A small audio captioner, trained from scratch.
Model: 10.1M parameters, encoder arch resmlp, encoder norm layernorm, encoder activation silu, encoder num experts 32, encoder patch size [16, 4], encoder layers 12, encoder width 128, decoder width 256, decoder layers 6, decoder norm rmsnorm, decoder activation gelu.
Training: soap at rate 0.0026, 5600 steps.
Data: trained on synthesized solo parts of chorales (CocoChorales), 18.4 epochs.
Rows from block 7 of the audio encoder of a small audio captioner, named by matrix and row number. Rows with one number within an expert belong to one neuron, the router's apart. Each number is 128 + 24 x the weight over its row's rms, rounded and kept within 0 to 255. All counts start at 0. Numbers have three digits each.
Before each expert's rows are labels from the 100 clips, of 14976, where the router gives the expert most weight on average: "strongest on" is what is common among them. Only what is clearly more common there than usual is listed. The data: synthesized solo parts of chorales (CocoChorales). In brackets: how many of the 100, against the usual share in percent.
# router: router (encoder.blocks.7.mlp.router.weight, 32x128, trained with AdamW), inputs 64-127
# up: expert up (encoder.blocks.7.mlp.up, 32x64x128), inputs 64-127
# down: expert down (encoder.blocks.7.mlp.down, 32x128x64, transposed), outputs 64-127

# expert 1
strongest on: bassoon (60 vs 8.3); note E3 (43 vs 2.8); note B3 (25 vs 9.6)
router.1:161133123140139110144130153075114105151112157127104141113127131135155144123113147133123137132091079106109110169094137069130132162129119112138139144133136073084158156134160115123135116092137076
up.11:150126085121147133117121175117124160171173089105121173154108142117135139160086129135124134101088100203162089105123115137096139123177125130119106106111143106147147137099147158101137135118130113
down.11:127131171151143140130123107132117105154094136155135152161125093122166147089163118152133160145177127150125070139161136162128087172128121127120089155143130160127127118127143155099099133136121117
up.12:089123096167133124145124147122098156117089110118136117153122083111140112121136136170118106143092112183106153157135119114129142124079121124086112095134162207136134167109130092142137104131167131
down.12:143178108161141123171128106132115143139134115154118128108133150128081108125147109105136108122175170136125111094094127169119110136117123097101078140141135135152138097147140126084150124103097111
up.13:112147108117118154115139103110104134142093147104134144089110096132149125118074137132119125166148071116083118117137117121139163096144116102163113125149137145148166120137121120119122135128093120
down.13:163140177127140117124116158124118119123114120137156140162104155091120126092138120079131116116126117083147157132156094123125193124130125126115153139135130133138099190107170130100118127063110134
up.14:087106111072114168140156094101127128138136135130121081117140110140156095131138151145141137137152101114155157075060138127178130116087152160090137132131116171102116146127149136116154112112110114
down.14:115124167119091127131159178109159129167143173173113149161173154131129083127117096132127116153111169157107133157165098123159107135127088143139153134095123118129138146110136124104132114141160145
up.15:100113120106093137135117124144114144132146102111112130089172126117132149163134153118115113127137141121137170106119126182076137101098082111132148138123115115110100162094126130129161189099124137
down.15:144123106087125099086140128089146133132111152127115121133083195097062121149130106160075125134122121120109093131175150106093114126110125136112123104139107154137150141135117137111101128113139116
up.16:108127126146072144134132101103093126099113133109124134123162105127091080145156156142136135135151098124099113157138156133102133165108124148117127147178133158127174066116128102107152132113152102
down.16:161145147107087094148120086155133131182191154155116155147136161104171108107160116106107130120145160122119142142125139114118063143146129106117123111095130142133108108081137162079099122148094129
up.17:121130177157136140123121120133123091148108121096125120150083148145129109108118126096103110124142175103117174175118103149120140103112153131136122109111089115146115148098121176093087104155142151
down.17:121118072117146130099117115098114143131095172133181102138144158121115120151094107163113145127128062163102119116112108158150143144095117166112162099140148141136171133124117145150151140114137126
up.18:090120137141100126103110118144154142143150097106116148128166136113164127165151163148096098122155160157092108138122145131108194111136147119116130107128131161048118121127151122178134118124133105
down.18:125175104078125092139129121157145123115119131125156118150118123120098158101117126102149142140150139101153145120164111128114128153162101184131145105141116072140141132118137111113140099090104154
up.19:158120104152144098139158095115132168144112130124132124165126106165171161124113138141106150149116135128146123132156113103146048129127164133145086124090174115158144119114146137143105126130138175
down.19:065113105156113189096135143135124144122190120097115124106136090138122129131111135114164130163108114126138118086166135175148116129158148156141139169162092099119138134150155137137150182094085121
up.20:161110149104117098107147122154140126111126155130123142095135133129154140148149102155149103154127138125171112156170118108160097116096121112123104123137151132140146120143120125177070113127134139
down.20:130094172092121108127106141119102150119141156129133118136101135137107141105131150093095117111157096178122138124133121099146117073123137150122166118134091123115132117126187146157093084158172154
up.21:111136122100102140097125164121132156152177131052161157136123119149106102128148141142113096149150135104069117138110144177174108125153153120087112116113114126145139132091097138138094114185105088
down.21:128128127136094127154129115126104114098129141134128103136122178089155104143138152138165164095117130106114122166084140101146145125117110126143087144109138177131157181178151145123112111105125136
up.22:135113097133129142129105167094150118176129131140146139130115174131127098110109179144144061118134114083095117093141217174147130101097137134124097170114130104140109171120109133159132121115099081
down.22:115144135160085111141163072095152159149106115135106127140107142129100166117159120113127113134098128149162119130144084097144101116113156154127097092123140137146121126151125140104176121122115120
up.23:160137136097135111140107100141133116112139156129148113097134126125092099144136120122144115139153150095129118118100156115070131132127139142077194141121117141071088123122154148136114139164132099
down.23:107104096116128106149158141148146137120164143123123151151107171106157120139122165151143154168121121102159161143121135147150116095134148103109087099064113107101119152094104153137095114130136112
up.24:142141112108135153136117127167139132132127146094099116143137148113180083122124150156151152157098152079150188152106121114149132184074148127136118092114132134117151157134087104121108141128142170
down.24:123115102134115096135116132113161124150104133146116137134102166106142134147116099155137120140127154157130095095126118080126125126152067113159137142145143159134131130157110099198142135131162149
up.25:111145152130148143091098107187106144125130099104129153160114173130086103076135142131103119093159130126150147106145122161100141141098145135156083135106103168133108109129160117104135142088092179
down.25:135121087149125112120143163080111145129121115170130132146103127137132115152145093144127068151110125140160095131151138147115121084116105128088152133170146140156123154131072186113130134114132100
up.26:140148128136159116145137127124069082115129106102128155117158087090151093112147143110115119122160115127141106144129166133148138106126141160156174166106139109101133157100111154099140105140126146
down.26:138081129128109115141131104124130134090135112127149156132130111164094161178168164144129109143121149097169104152142120150120123104159136112135144101132110161107146088081110154140139091100139107
up.27:115097097113144152091136129097138126122117120114136131078133131101135077154135159132133119144103110086161151157151123090126160152145086114117116104094129127091144159090123116132150137144097174
down.27:190150103128138097111126124084142142143129127122126140124136152097146120091093123105140154137119158138157128123151123109135131135111082114122116119174153187119160121128106124124125143119133179
up.28:146125163106112123131115127152135138124099100166115153119148075155146161188112141115149166147145153102125140119131139097146130162131106087081128141141138146126150155128060146152106139117141095
down.28:109111154114112147077109155139112121098124130102131118108114122086145093103122144134135092152132137127150089125175116166098098165100121121132141141152119115121126133149128117096129123140153145
up.29:141118095158102135110190108118098148142156124139169120106125152117133152085134120132109149116132063053153118111134096126175145155145127106163125131112142146126115139144100106154125116098108104
down.29:129123124147133107099077144137139167148148109121161105094156126164122138138121081112123114108124110174161103096153093092149172138079119122122074138166099116132094153142083142105145112116125126
up.30:142108178136144121152151132163174126125128131171121090096130142129132128131124113155130109133120172069169157139163120102169142133115134089187113103100099117097126132105101128143125106139137109
down.30:127117104127144101128127116124111162144118172101128110098112141117082162094127151125131143177142077143137128120111103103124119144107104166130151102139142152140183113104074116159107163163142100
up.31:144126103123155153130125147133116080122131148133125100103132115139163152100085156119118118136102126123136172129088107101137139111140140147125145100133124161130133117130099136201115132124124153
down.31:112102126158183166145157144142149098185102123110107141096144113127140110149154172135128137133151107126106108158125111127095132091123149136139171094123065123134117191175108124148154125142124102
up.32:117115148109134170139161117091132112123108125150149135126145111145122147181138113144134140146114094136110110125147099103144081147161153130113120141102162098137126134084122155124139151119098107
down.32:137118142173115094146158121110156149157106109121146140142163076117146138098117150076108120155120163149130152166144126096138100131113113124179138137134148160119161143128099118150119144143091107
up.33:091138127114108153152134107092134137145126147071153098074100102111146110093148151137148107179159124123127141077141115138166133129085104144125107101135128162112103100168104133122129094164180168
down.33:107095173125131173155156135132108146127150146132151100162119121123117128137108095149117134132093158081146126153107111149143098126166120096136139147157105085122158175129128162086127106128117157

# expert 26
strongest on: note E4 (89 vs 8.9); viola (41 vs 8.7)
router.26:127151121122124139117103087148154125139146138106100125095095093106143102124114096150134104140134113119136095127163113081141128130116153101096147163064126126135103124128147163160143131109078107
up.0:185126124184145149150176120128117137123136126113129114111107154140101089107129141132114114142165163087111144201136131091131124107158107155135143139093152142120173150127100107140096131153116119
down.0:140153163104121146138135128139079102128111115147123131125109113131154143107109160108136129127105155138087099150167155141079161145159126125100109089169139140120113150135161131174092141107129149
up.1:139095140124174104116103152173147159143136171145158148127106151149085095104120158131111118112122098117164133123138130084142118141145108086110140129096077102115104147103115118135141136160121105
down.1:081076114128090135135149117148145079182130143156067104122101129139121133108109129129098123113108148101093129138121118088170124112145123118170149122135114136104116142121079140101172111144110093
up.2:129139125117112113140113089156091150109145137132147168155117117135143171153115126103100149140116158102063139157164106117121103129128134148130117133102138094151151139096155116091106125115141098
down.2:168122111132121136109081176126131135146137164156112183166143138153095134137141153110135122140138164114096122139116104122107131093135116141155138131164162199161145147089109138104113136145129152
up.3:126140147170120123145090121127148087125109107101154115148089085115128135138119107103144127127115112072086112120135166116151127125176141116151145116150121137130178141108124124102175089131116133
down.3:090114103117101130125132137069158135135136126119100138153145132100169117135112126157140119150153060150112096104118141130094136141053119132102125134118102134148130133106118116155107135120156108
up.4:162134116067134144108126121107106119101140129180138075129141154125170125113132115101143089132098132160155140127123139130134147109190150125125124130119154108159128104149104106119126139111154151
down.4:127146100137140120140114147142154116108104085100123139118144120135130125134140137129137156119158183150111106152152142122097135104105130128111086126145134056127124194130159084178146169079169138
up.5:106156145156136126088102096146142109159135114107131131097156104113115113087158106159084140138127128152186112114128063142134118153141136138192136098137103135145147131154164118133137119125091104
down.5:095133122131137153104123141094160097142154168140163147110162136158165157149166125132139134149148145121182115176128138114178100106094130121118098147101102105103104089134152119131101109092101085
up.6:085148164160134132166138134177154132114173128135127152177115117117175120126184122124134116133094121131097142145108132131113101123109123143150120111135110142127170125139153150133159142150117149
down.6:180133138181107182174107152116164152115141131165108108118111148134160108177140151137143130155082086173083121109163113121142124120114101123151146148127143132096137148091137109112128109105115081
up.7:125121064114128145119159118140184085144092122142094126136138137123146132108135102130105110101116106158136137154149165177178110122141162133123122102109162125128091140147160126132127151129116108
down.7:119145144086132169172109115127095130074193155125144158092091122138114127132154130108148142111115126181122133134152147116135162146120102133117105145109184089089138082121126116161136177108149147
up.8:145147089150134117156115081136151085115133130140089145181135149129114110133151153164119105135148096081087149134136134140117100159113120190109103143082127132117092110128133150125137153147104118
down.8:150142149168112116111103105109136124108148128085121142122155141115117133127095104141166119154108134131139117122150111156143143122118102139104134145108111121135145138110151131126149147118092083
up.9:138118150113107124117123104130110130093172140098080159107113144131131149126097133130132151162127162140142118117141146131125149132102129111131117141122093112131107123125166110139134122137161105
down.9:133113136149145175154127109152155130132131104146125093114183156112132154135130107156111133133120110080147138111112129152130105151100133168154065115096086134138109125096085134142134077109107150
up.10:128116126089198110119110164114112130131162159146113155112129120144120132087152158087084067139121128100170114098116112159113144096144095134129127115138168136106103126131099183158116124136133124
down.10:202128131132109142102120125118114112141137116126148125134181117114114144112158132155099116132142134133151155102161111133198114123129153141127110154139099118117127159092181110164107141146092083
up.11:085139139168112092120111112152131126117130092117109136153137124109140170129139151123111136094105114093148116117128172141076160096134089188159102097113125091117137144117114141117112140111124166
down.11:178148156149157110147138130157124127136131153122135070127103099113104099157136140109159117122129119145118120094155108141157157155118132135126147113163117120088123120115157171110111133136125169
up.12:141112169120124094152128134108111111078126137081142136131151083153085157120155150174126136169137107095154112141096102082158141140113135091129132162119087089120134133082089124183159161104159122
down.12:162111087154142132133126121152133122163120096135152110108125135110147137074110136106106151162130106145067161077111121179157143140140088121117111139159126149109129126106054131146129103087122117
up.13:144146141092104074135102130111121138061099110123173145159087168170102144142123104125122115115145123122104149161143141149108119106112155134115129150104163130137168097106103154085119121152091102
down.13:134087077123081122114152126116148134131091126144102132121165147149152170140133146132151123171111127130148114092090122101122130098105147151098132102114142179123145174159138106097120127139112146
up.14:156108162114120133127120094069163096128124128108120095112160135123096114146103084123157120115125113116134095135133152110086169125124107112152131105122108136077117125130171128136138108124149122
down.14:088085137150125115154096110118159118116108104109134097139125150110131120146147087132142141140147132139151175079104138101096131151147118122102161138119129090103113159105127140128135128162153119
up.15:091124121097145105119088148109154143097124097139120155178077122130128059156149112103151100135140127109149154120112120117116139132125107144129124146145134110133096107107083139135128140159164119
down.15:121174050170124112134111093082133115126117157121119081111118141145121106111138146130077089162093131163104153100109126119148121160126157148131127130106159118118148161099155113125159154123117093
up.16:126122141128131146160083120119153102175163118090169100126128135146136133065128112147141124137117090147146117135123102121137126147115082134151124118114114134142099118146176058104110143086095125
down.16:146060166126150144183158119108137147092120120132121124169144098126156142157144134138137130077111147100117119169151114124156083154127141139135127103107119115079100131132082152119105134113148110
up.17:143102132085126112121114146168075116082095137130093136120123127120158091154092119104136108097138090099150108110130121109119140087140163108144138152143126079135127174113114160178118134123166121
down.17:110121086099170150148102101178111146137104155141147104120159119160110117143093119103124119110125155108173117116112132126101150122114100135113141146136149118174128185113125151117133119121132124
up.18:106110153104112125135142153152134109126146157099147129130112099122076126097145103159106123163113133133144120133137101076111150119138155119115138129137128112152079128163144138136110113145099107
down.18:096114137143137114143112124118110116134125125179130097129114154107142114124146124117115133140143165112106146123133151101148122117174116138148123125150144152094148106134130130109135098146145150
up.19:110131108145116148091167112129123095099109135113098135131181123138124132107148146116120136172101142137111192124100121128103136170164134132144146131138142118122168130137108185144135123140113148
down.19:144096146159147111137102129125117052122121077127131124147114135154126135117145171100105088156107100135148123153124135132165197141155098119109146111160097148148097118136146121182174130124126118
up.20:146154116111102082059103116121131145120173151140188125192134119130132120152139135127117096124128137126182136111149134173135129106106115109126135131135109125094114131146123090079119104161112136
down.20:120134100171141084120104104164128139155089110119163142155098119131134114146146099112137119113173143103127169181112122147090155130123177129169104168124138168117127157110093122138145173090095166
up.21:141145076141167111123127131133128162136081133153070092118128129119114120124138087096148127117114138090149141108193120168159099141128116112104131096126092085125112107130128137125099149113134118
down.21:116114161109122112109132124179133142154072134147122113123103078146152110125141106091112176121152155128142111112135134102095159113136087142138141156160120069151152142124160082119100133134128138
up.22:164159102110154179145152164128104101105146166105140105141085172119080118152096111127114141131147134157124105172136105150108113115140148177110120114120084143126128146148144123091137144133174145
down.22:156156116158114140166139141148156150157088126153125125115132131110136131101150115112144177106115145174129149158124170146112113136123130125118145159095089132120140098164080138128105092186154150

# expert 30
strongest on: note C#3 (42 vs 1.4); bassoon (33 vs 8.3); cello (27 vs 9.9)
router.30:179189143115131139155110084148132161143130113107117133166161128097082101117161114085175128139130119152113083107152098158118153123156130114106133102139178150140136117118157098093105140137084142
up.11:140148091099141151159176112105140118125144164102093149132091133137168105178138119124168104105078136155151126154120128103119099129149130114095133145130088145147130148141133151116117136106103126
down.11:098081157129139128098102150095171154137128085140099121142111081127115126136096124168120160117123135133125113103144181104106118142111132111127160081104147104156122119124159097119132143165116144
up.12:132155136097137113144119157154123118167121117135132100101115123126135146143128126138163107132079138105145197143171109100149137092118073117131079134120124117129103151122104150110113151113139087
down.12:134149101157160060109101150122179101141144149122142157118170123104081128146105112158128116165136072118176101114120108128155146144150143179129151154144171135086115137099063127128074133140105159
up.13:120134066153114105120124133115090151123091112193117083126108121112130113121149096107057111125132125187106121142102138103121100143135124146087130129135136110165146141142127184164119131091102114
down.13:140140132140116143110094079125131149138144115102125136122118103134164159122061146115129112118116147119137134125090080130114152123130108146109118130140098158111100135134153117120159151118113120
up.14:100128149095128083104174133139143092140115099114129144105130116099117096152113127087151129190140131119133083126119107110172126103112130083136120123126087122101156131131120140146122118120176095
down.14:159079143120149132088164152124156108085105171167148109153174120143125119145120117115121122123109134101151120137097107099156117117133119132135132089114118114119144149118082118108095107136089123
up.15:140141105115095085124150105142129148120157088135116100107117140134118109157146133176138121124136166105124089137129136088105100086111155119133116129097155068096119110132132147158095164115131112
down.15:112095116139156112104103111136147118188123169120125156094170137108168161095111142110128115112113121128129106134162150145130140165124089174153095148112097169168146145132099127141061175111159106
up.16:115139105096131151169128115164147162123134104102151152120133140153126115131141096131136095074126131070130114133097112117170154155145104154121145125142156170131124158100133140111101171105140053
down.16:113129077151152164109133155115145148122158136145108140147136115130173121092115134127132126142097149140135149151156117114121120104113169139138117160147110122110110078100143110138105142138123107
up.17:116156165124131160100107129150119113125107170172130169099131134116144159124113142146093140122071135133142099109119105121150154118150160155138162128144147155123143133093110103137165127100151174
down.17:145094126125115140146135112140096121120126118108127097115112125097120139153147157116115117129138142104099131161107122119097125103134129109136158170161143149132133096118125110167172133150094098
up.18:130151148146145142103138147116116127086119131108149097153120125109106134111119082123161122162133104126149143133151132121103130116162224119144148128151150076102098157107134129123116124110122096
down.18:155125164073125098143143161139208112150167138131135131129135171091135136130152159102143109146116119125132155139148139123130150116153098099131114133113134125117132138083089123140150118148071149
up.19:166131137108111144131182143159170123096119134142139132108120137128135144107077102139164097084103128134103107138089122156130095113155126104141121088139135135106108103112130137120144107109132131
down.19:127150111135128094123148119163159148094110163180098129140141111113145100129118105120138122054108135101113133132150160117125152107141094128116122132125157140166119122158098131105139114139128111
up.20:134116114134152104113130133167120133128144170142120183140126116140103166140158127142131113144131154116135124103111101083127134104146156072151143135120146146104119093090091126181122095151126169
down.20:113083125118168115075117150089124118131129121123119098142122148148168082075150143121142094128151095089106135125137156159104140159167178130162134127120150127116158163125153113124143130152076102
up.21:096119150154113148086138109092155089138128135149154131130140088112103130099155147114135109153127108108149103121177126116122100146081146127149141135097170141077094112139164144119147118098153100
down.21:168132100152129113129128126144123158082203156129166104088093147143113144129123139124104092156139133100115170125137089102179123111155138131098130112138089151114139099054130111133147109131144130
up.22:116126101146190121150106129147123138128128132118138120083117142172128139117120125131105197118128155105149141119154110130120111157177100113120126117139121143123169126163191085130092143120153127
down.22:133141092108135123119093157157135124119158076105094138086119134143112090116150136076101147161135115109142098128155148095150116108111172115096109160093148139114138140144128138157143147063123131
up.23:109119167071115167138125088125125105107135169139092110117090134119092136083132145104127117154175098142120128147163120148085139114106146140122133143162109144104120174145103076119107142169158120
down.23:126131166160113147085133111148139096078125180106160117118137085100097168118123121161128119154118145160140078157141118135141129133128147134126099142152138147108128169099103101092115117109117103
up.24:183110139159116119163088088157130110105108111106110103147113146137147114127156127101150155161116117102188099143129126144088138132190130147164108152106069142107135158114121105132129122119127147
down.24:117139123139122149126138108110118156162170134170118110142100095114140137119131138136075177143131146156162128132120141119102099120091136101119123108067134156162172147109133089171113108122151139
up.25:131103163116119145113149166112096097142150147123076138086151101130106105128096085119108106124093123098168102124114126129114151096138112115138149141130134137167126124135163126133145162099164117
down.25:156139122145194114143111137132132129076140114116094148152146124137133120136109147123152136162097107138110140138158195126115103092124132137084107112127112121105107115137107117111113115105146119
up.26:137117116128125156132152106150140128163083126121114123137093137104126102136137128110160163139120093152104124138128157116072178120096159148124114134143102111126144137129112176125140140128104118
down.26:138128193121121132133146136091178162102151120120135143136165126110063154136137127110136116110122163133154152187127137070173150103167105106151139164111112128112110124112141141133095104104132124
up.27:168129148150161130133153141111137128141093180111126101145131159158142112137133136114093174110079116121141154110142124132108116156107122129144115156180135147133150148116115083146144120125117180
down.27:117135138113107120154096136105134096143110091120138121131081110142183128122072139099098144117155118105100149171133143112104170115133146110110177128112134106142183128108128083131194123136134114
up.28:142117099146171174170165133113114127161152174152143145098088103152144106098121149150147093080109089087150159096166129099120186163153120105118147142150094116124166145129147102154134144137138106
down.28:136151111135134065101142153124164114090100124154139101156152140124120096129091138148122099139163130134192118150114164167143107168123131097107136164116152108134167089132150082133148135109125108
up.29:124128122146128124113142149115114119132100142114126114097125137127176151132098094127098132135089105140093119065137114145132157127163129096115140160156118130143132174094151175124152143141170119
down.29:114115094122153140164152113120114132151083126130150110117103117140135121156126164146125154108121129145173104146091116114101124128168149145177116109083145098094127074107135133117142119113085121
up.30:155123085094106166179119107146122143136106121117113120112134130112124091158164128101085130167117127117150166176131134097139129115087141122091159123104135157131106132152069118152141117116130133
down.30:093130124146157121148095134174155132147125091098133133117131127100129168144110099193111143159110118139159099149113094118126091144081130101148166149178115108133118162110159109135123136153153099
up.31:091137184131154116142161119094116100177099096102094145180129140097131140169112126169147097103138138171175111109105143152102136143108120104142126135111122164142160076129124186115119097104095144
down.31:100137124102103120141107144133122130123154109109129126145109121139134139104129074139145107149140152151130127115141110120196157095160150139136156147157112126146098107129089185116131139137141115
up.32:126156153145132141102101133114149158209143118125128120123127141122137132097108140119083139103161128072150109153157128108141135152148134141129149121142151094117148192118089132114167126121144164
down.32:151166106155147141187100114115118109122150139124158057080133108156114119149102084144124110129101125181133106136127120159091148140117095126110145169122135111087133102173130098122140155122160108
up.33:156136151080099101150131114108123108181117142144112140123077107132116121103169143167099185125141128113118148156127133157109140130110129128154110124121108122120143120136101103124155127117161106
down.33:102175117152147107105116139131143147137127117132133130130131140149128107094120118136101151140156108136119096122154135209128113138196105102142117149134131191132110126117119141159110124190105114

# expert 10
strongest on: note G4 (100 vs 7.3)
router.10:139110126135130113131137107148146135086134113122166132111149127156107071143153114168151163131106114119088163078069150097084142113143124135105145113125117127152132094129108132113066087141134128
up.0:114143128093184095155107128103147121170128135135157108152141128105144143166169115161143143130169138126111100083086097117164125130119128133111126113144145104123158108169118140140143148126137146
down.0:156132135155121133121114135161158119096120106163107112159149147122121106089140136203117112156146105108130150114159152060133115127124152119140109128120126122133119101109117123098055082150111130
up.1:163124113188125131181156137142134097156101124155116124099119127136120122180158142144130162090134117159119110128129123131107166150136100127117105096093134101121157129153108141127141148137118165
down.1:130101170146155145148111127138098116127113095133080145151113126124176100146156152120110115124080172101092127115109115146137173139114125158137146109127056162124139109107095119085098124167147135
up.2:104142141128127177104124133145155117138168134143134134073125115115110113115109100156089097111161137135163146094148131107099167123144129135111118115088120065117144125107109136145106131087162124
down.2:124125133153148103157142147163146126102114157153131157140107139150124148204131138151124144136150119116093105119128150121132094127120144117111184109145160117129163121123128151105129109125105111
up.3:154121149131114166148149132102157108136124113141137116153114132109145100095129138078108091136124195103141113101148122083121164114152145119155126111092129149144132126165143053128099113156200116
down.3:156112094142130099097125151148067098077125138151111135152136177132100066142128085140110125137142063125125115121114138144120149138097086125134082132127105119111104169113087108115140120138116098
up.4:148147168077111143137144198119112145139117135107098141138150153130146159153102110112093089112106148122139119129123176119179106108114122117105149125143110125137104152129096141153158137103116121
down.4:139150097147126100104114137154156162127157104127200131147111100117180122105105118117171126072187145144096102165102088117154114172135097120142115136127124130142152127140083128137127118121092185
up.5:085136117100137098096091135073146144118119107125116107126149114132122176126138146142111120115165128133150145122144127138123113131138073145091121170151110100107126120128176129102107125125150090
down.5:124079109150142123127142150143186137147123153096159120134104127127106144089104154149127143123122182129126115122123117138086093101173133124130155153106150146141147126131103134147126137160149120
up.6:161140128133118107125113116122096135151145085140147075162149120149128152100108168100150156102160101098113131154105124222153080127135152150183122139141145117119171123109112149149158129103128081
down.6:108154147133124115121145141143173122126151102138123124170097138123123121086098122149122131151106086130185116130116143111145146081127104137113119121136114148136125145146131102122143105101087131
up.7:134134069149150122144152146162151097095135141138105133159173146108094137110158162154145192141104114136132121139123105068129091150143109134105119141169123137136133136189179154135141158131122105
down.7:191112196116162116149150110130131158123142106120134183151131154172143139133158140128144136131108157100111139120129182167102143151164126149142074099110158153118123113099109086126137164151126106
up.8:165100128169112120142087078096100115138131157137104106114111158129163176126106151146127110102137147107120137163159132149136088166146156141085095151119126140148122136076134179099144151123136118
down.8:146155149139124125112138125114106122134088126146150125126111132119116119148123124100157097162095148144066104136115175135107142082156125120106126160104131140108099144159102114101110089101141156
up.9:106144121127125146210112136133149099123127164156126106151133144101167134106118142128097098116108101149114142098139098100125126136105121148180124127127145065133139105084112141120116164089124111
down.9:113116126140118070085099127130103109120170128142153154138140152138108112115151147140124136129151160119134126128128152113141113121149198119117170139116163131116112153161138101127136092166116165
up.10:137136136136091109111140104132140158193140104121135120103149131087090134149150088138148121166124131070146098115103095125134131120136163112177105193121112157129134119131139153143145121135128134
down.10:140175182098129091126169136118160162137127120128100132161114129129165162135158106116144148144127062144102125160118121143145165125144134111116103106135129135138118179124139147108119102110148056
up.11:114167132158134127112116123111158109165151149118140128119139128095138147167157139131133175160148124111122135116200149113163156151131143104143121163082121118131134138157163159156126132156119153
down.11:108132162121125158099123120124143128138142092124172132103121115134153173059126134150112127138151135114117136096128190141124086112105124153129121088073143158141102097141127176119187133143107123
up.12:143131090140110082101164129085137123115171122160142105155127144158102128121128126130129144135170168188103104120156128132107108119126159137128139132125114097172093126115120171164134134083096122
down.12:146132117096122102123142151145153129107137150151107144106124138141161121110124114150177102157168131132140139165146109113073132107124142118149150142129127076104145104141147096086125153125137138
up.13:105112109121100090179091149131141133127122121125100118170114144119139128140094141130136109152139121102146143160116116136112107147064075181113161131069139150129091174163117117155183129118141138
down.13:130083129118121124132117120145131134139133160134109140092108136127148120113118089132114113124120108113182096122102089131139101114149131081112130141134115114137146143109119132168141159082150145
up.14:162134125128094142137196121130133169107121119137123146134120162120116153115100130124118123134143128156116148098123131132085174109105118146126152102132177112107142130102086128141142140105093159
down.14:159132116138165148139111134131127112110142098159158128088108099169120134149139114123154124119144171131134133112151137121147052123131152135114088133183069139147134138125170116162124143108138161
up.15:082104170196134138127138103106152128100120122126120089114122123118149104097097158107129147094145106114105125125089104160096143122160138086115155125130157139099084149169096093152114122124183091
down.15:133156116153148159109145172103137096125119128125100103152193176145116105135084133142106117121081130121153130144125095140168104102129126169125140109125091146101139119123197098086099109154139136
up.16:157142081142134116130135119101136087101126084111164123139140096143175128139158144120130148170133111118141093175112101161136126099142105130164134142169128154133120165150154146134143129126111094
down.16:105192141121134177145095136122147118092099131104106129115099141101156105137112115125133126135145139125142136105116173100129121147152114157105104146135145156139124161129096107092134141133140119
up.17:128136115118189146104182144137118103097102094126123154155134139111098095131171108128140155198149129170138097158149128106084065144102139160157140139137120149160128105143142124138117115159110149
down.17:136137156109110134193144152090139083147116187119142123135131160165127138124142114191144102126144153106080118094118155149122150129120133136129082131153137153084143124156132093113109175103114098
up.18:119101157138122137112182094095110113151144119113121109166144173117143137163075170180113104076102177141125123115123135099105111128126151100135119155089140150087097123113086130122143111130124123
down.18:162094109130138165128118124097103142122118091114081175143156082107114086117133079126106125154193110117110084119096138113130130147133131173112140113137117138152090159131181103136090160116147130
up.19:093129109136089144124130101164106108132108101148125102146133148122104108166109149160152143089149154064147106129115130127071083131118158101092108167126126151144115102127162132125154154095174102
down.19:152120159143129130128158105113132155105122131150122140094104171130120152109114112135159133124112102135089141152125129113145133105156130127098086074136181140130116149171179124120111110165142106
up.20:104141102119134117158121161123103138134116187128066105111143104148152146103093161090129116090128073115136145128153153152128132075137182126111157152158136071099138122137129136150130124151150077
down.20:145121148130127142098103131142169115133097121112102153135164139104085111136090130165139146123100145145086172114143160135124152091131126116116098153137184114137110128114131131127132142147120186
up.21:109138098146153128156163125145131120093121098181169136106133154131080103125153120143139157136108148168073151057134128082147110127160101143128123123094119127115111112127132109071150155173180135
down.21:169092185145106130151144148139095145091103158141147127084148086154128145109123145096103136139090132125100117109154153107133128145110141160114099127128083147141125117121153150144119117130147118
up.22:183096118136107089138153107092096094136118097132116109095163158126106125134135077125152142103141145141134137120166161146153136118080065127164101110133144138166142129111142107155093140114177123
down.22:146129134137133093156123113150132138124160153142182126137090118144133130119140160130134148132112167118128121155127152131133148156122127130161126134147085085139108108094182110140160147115100128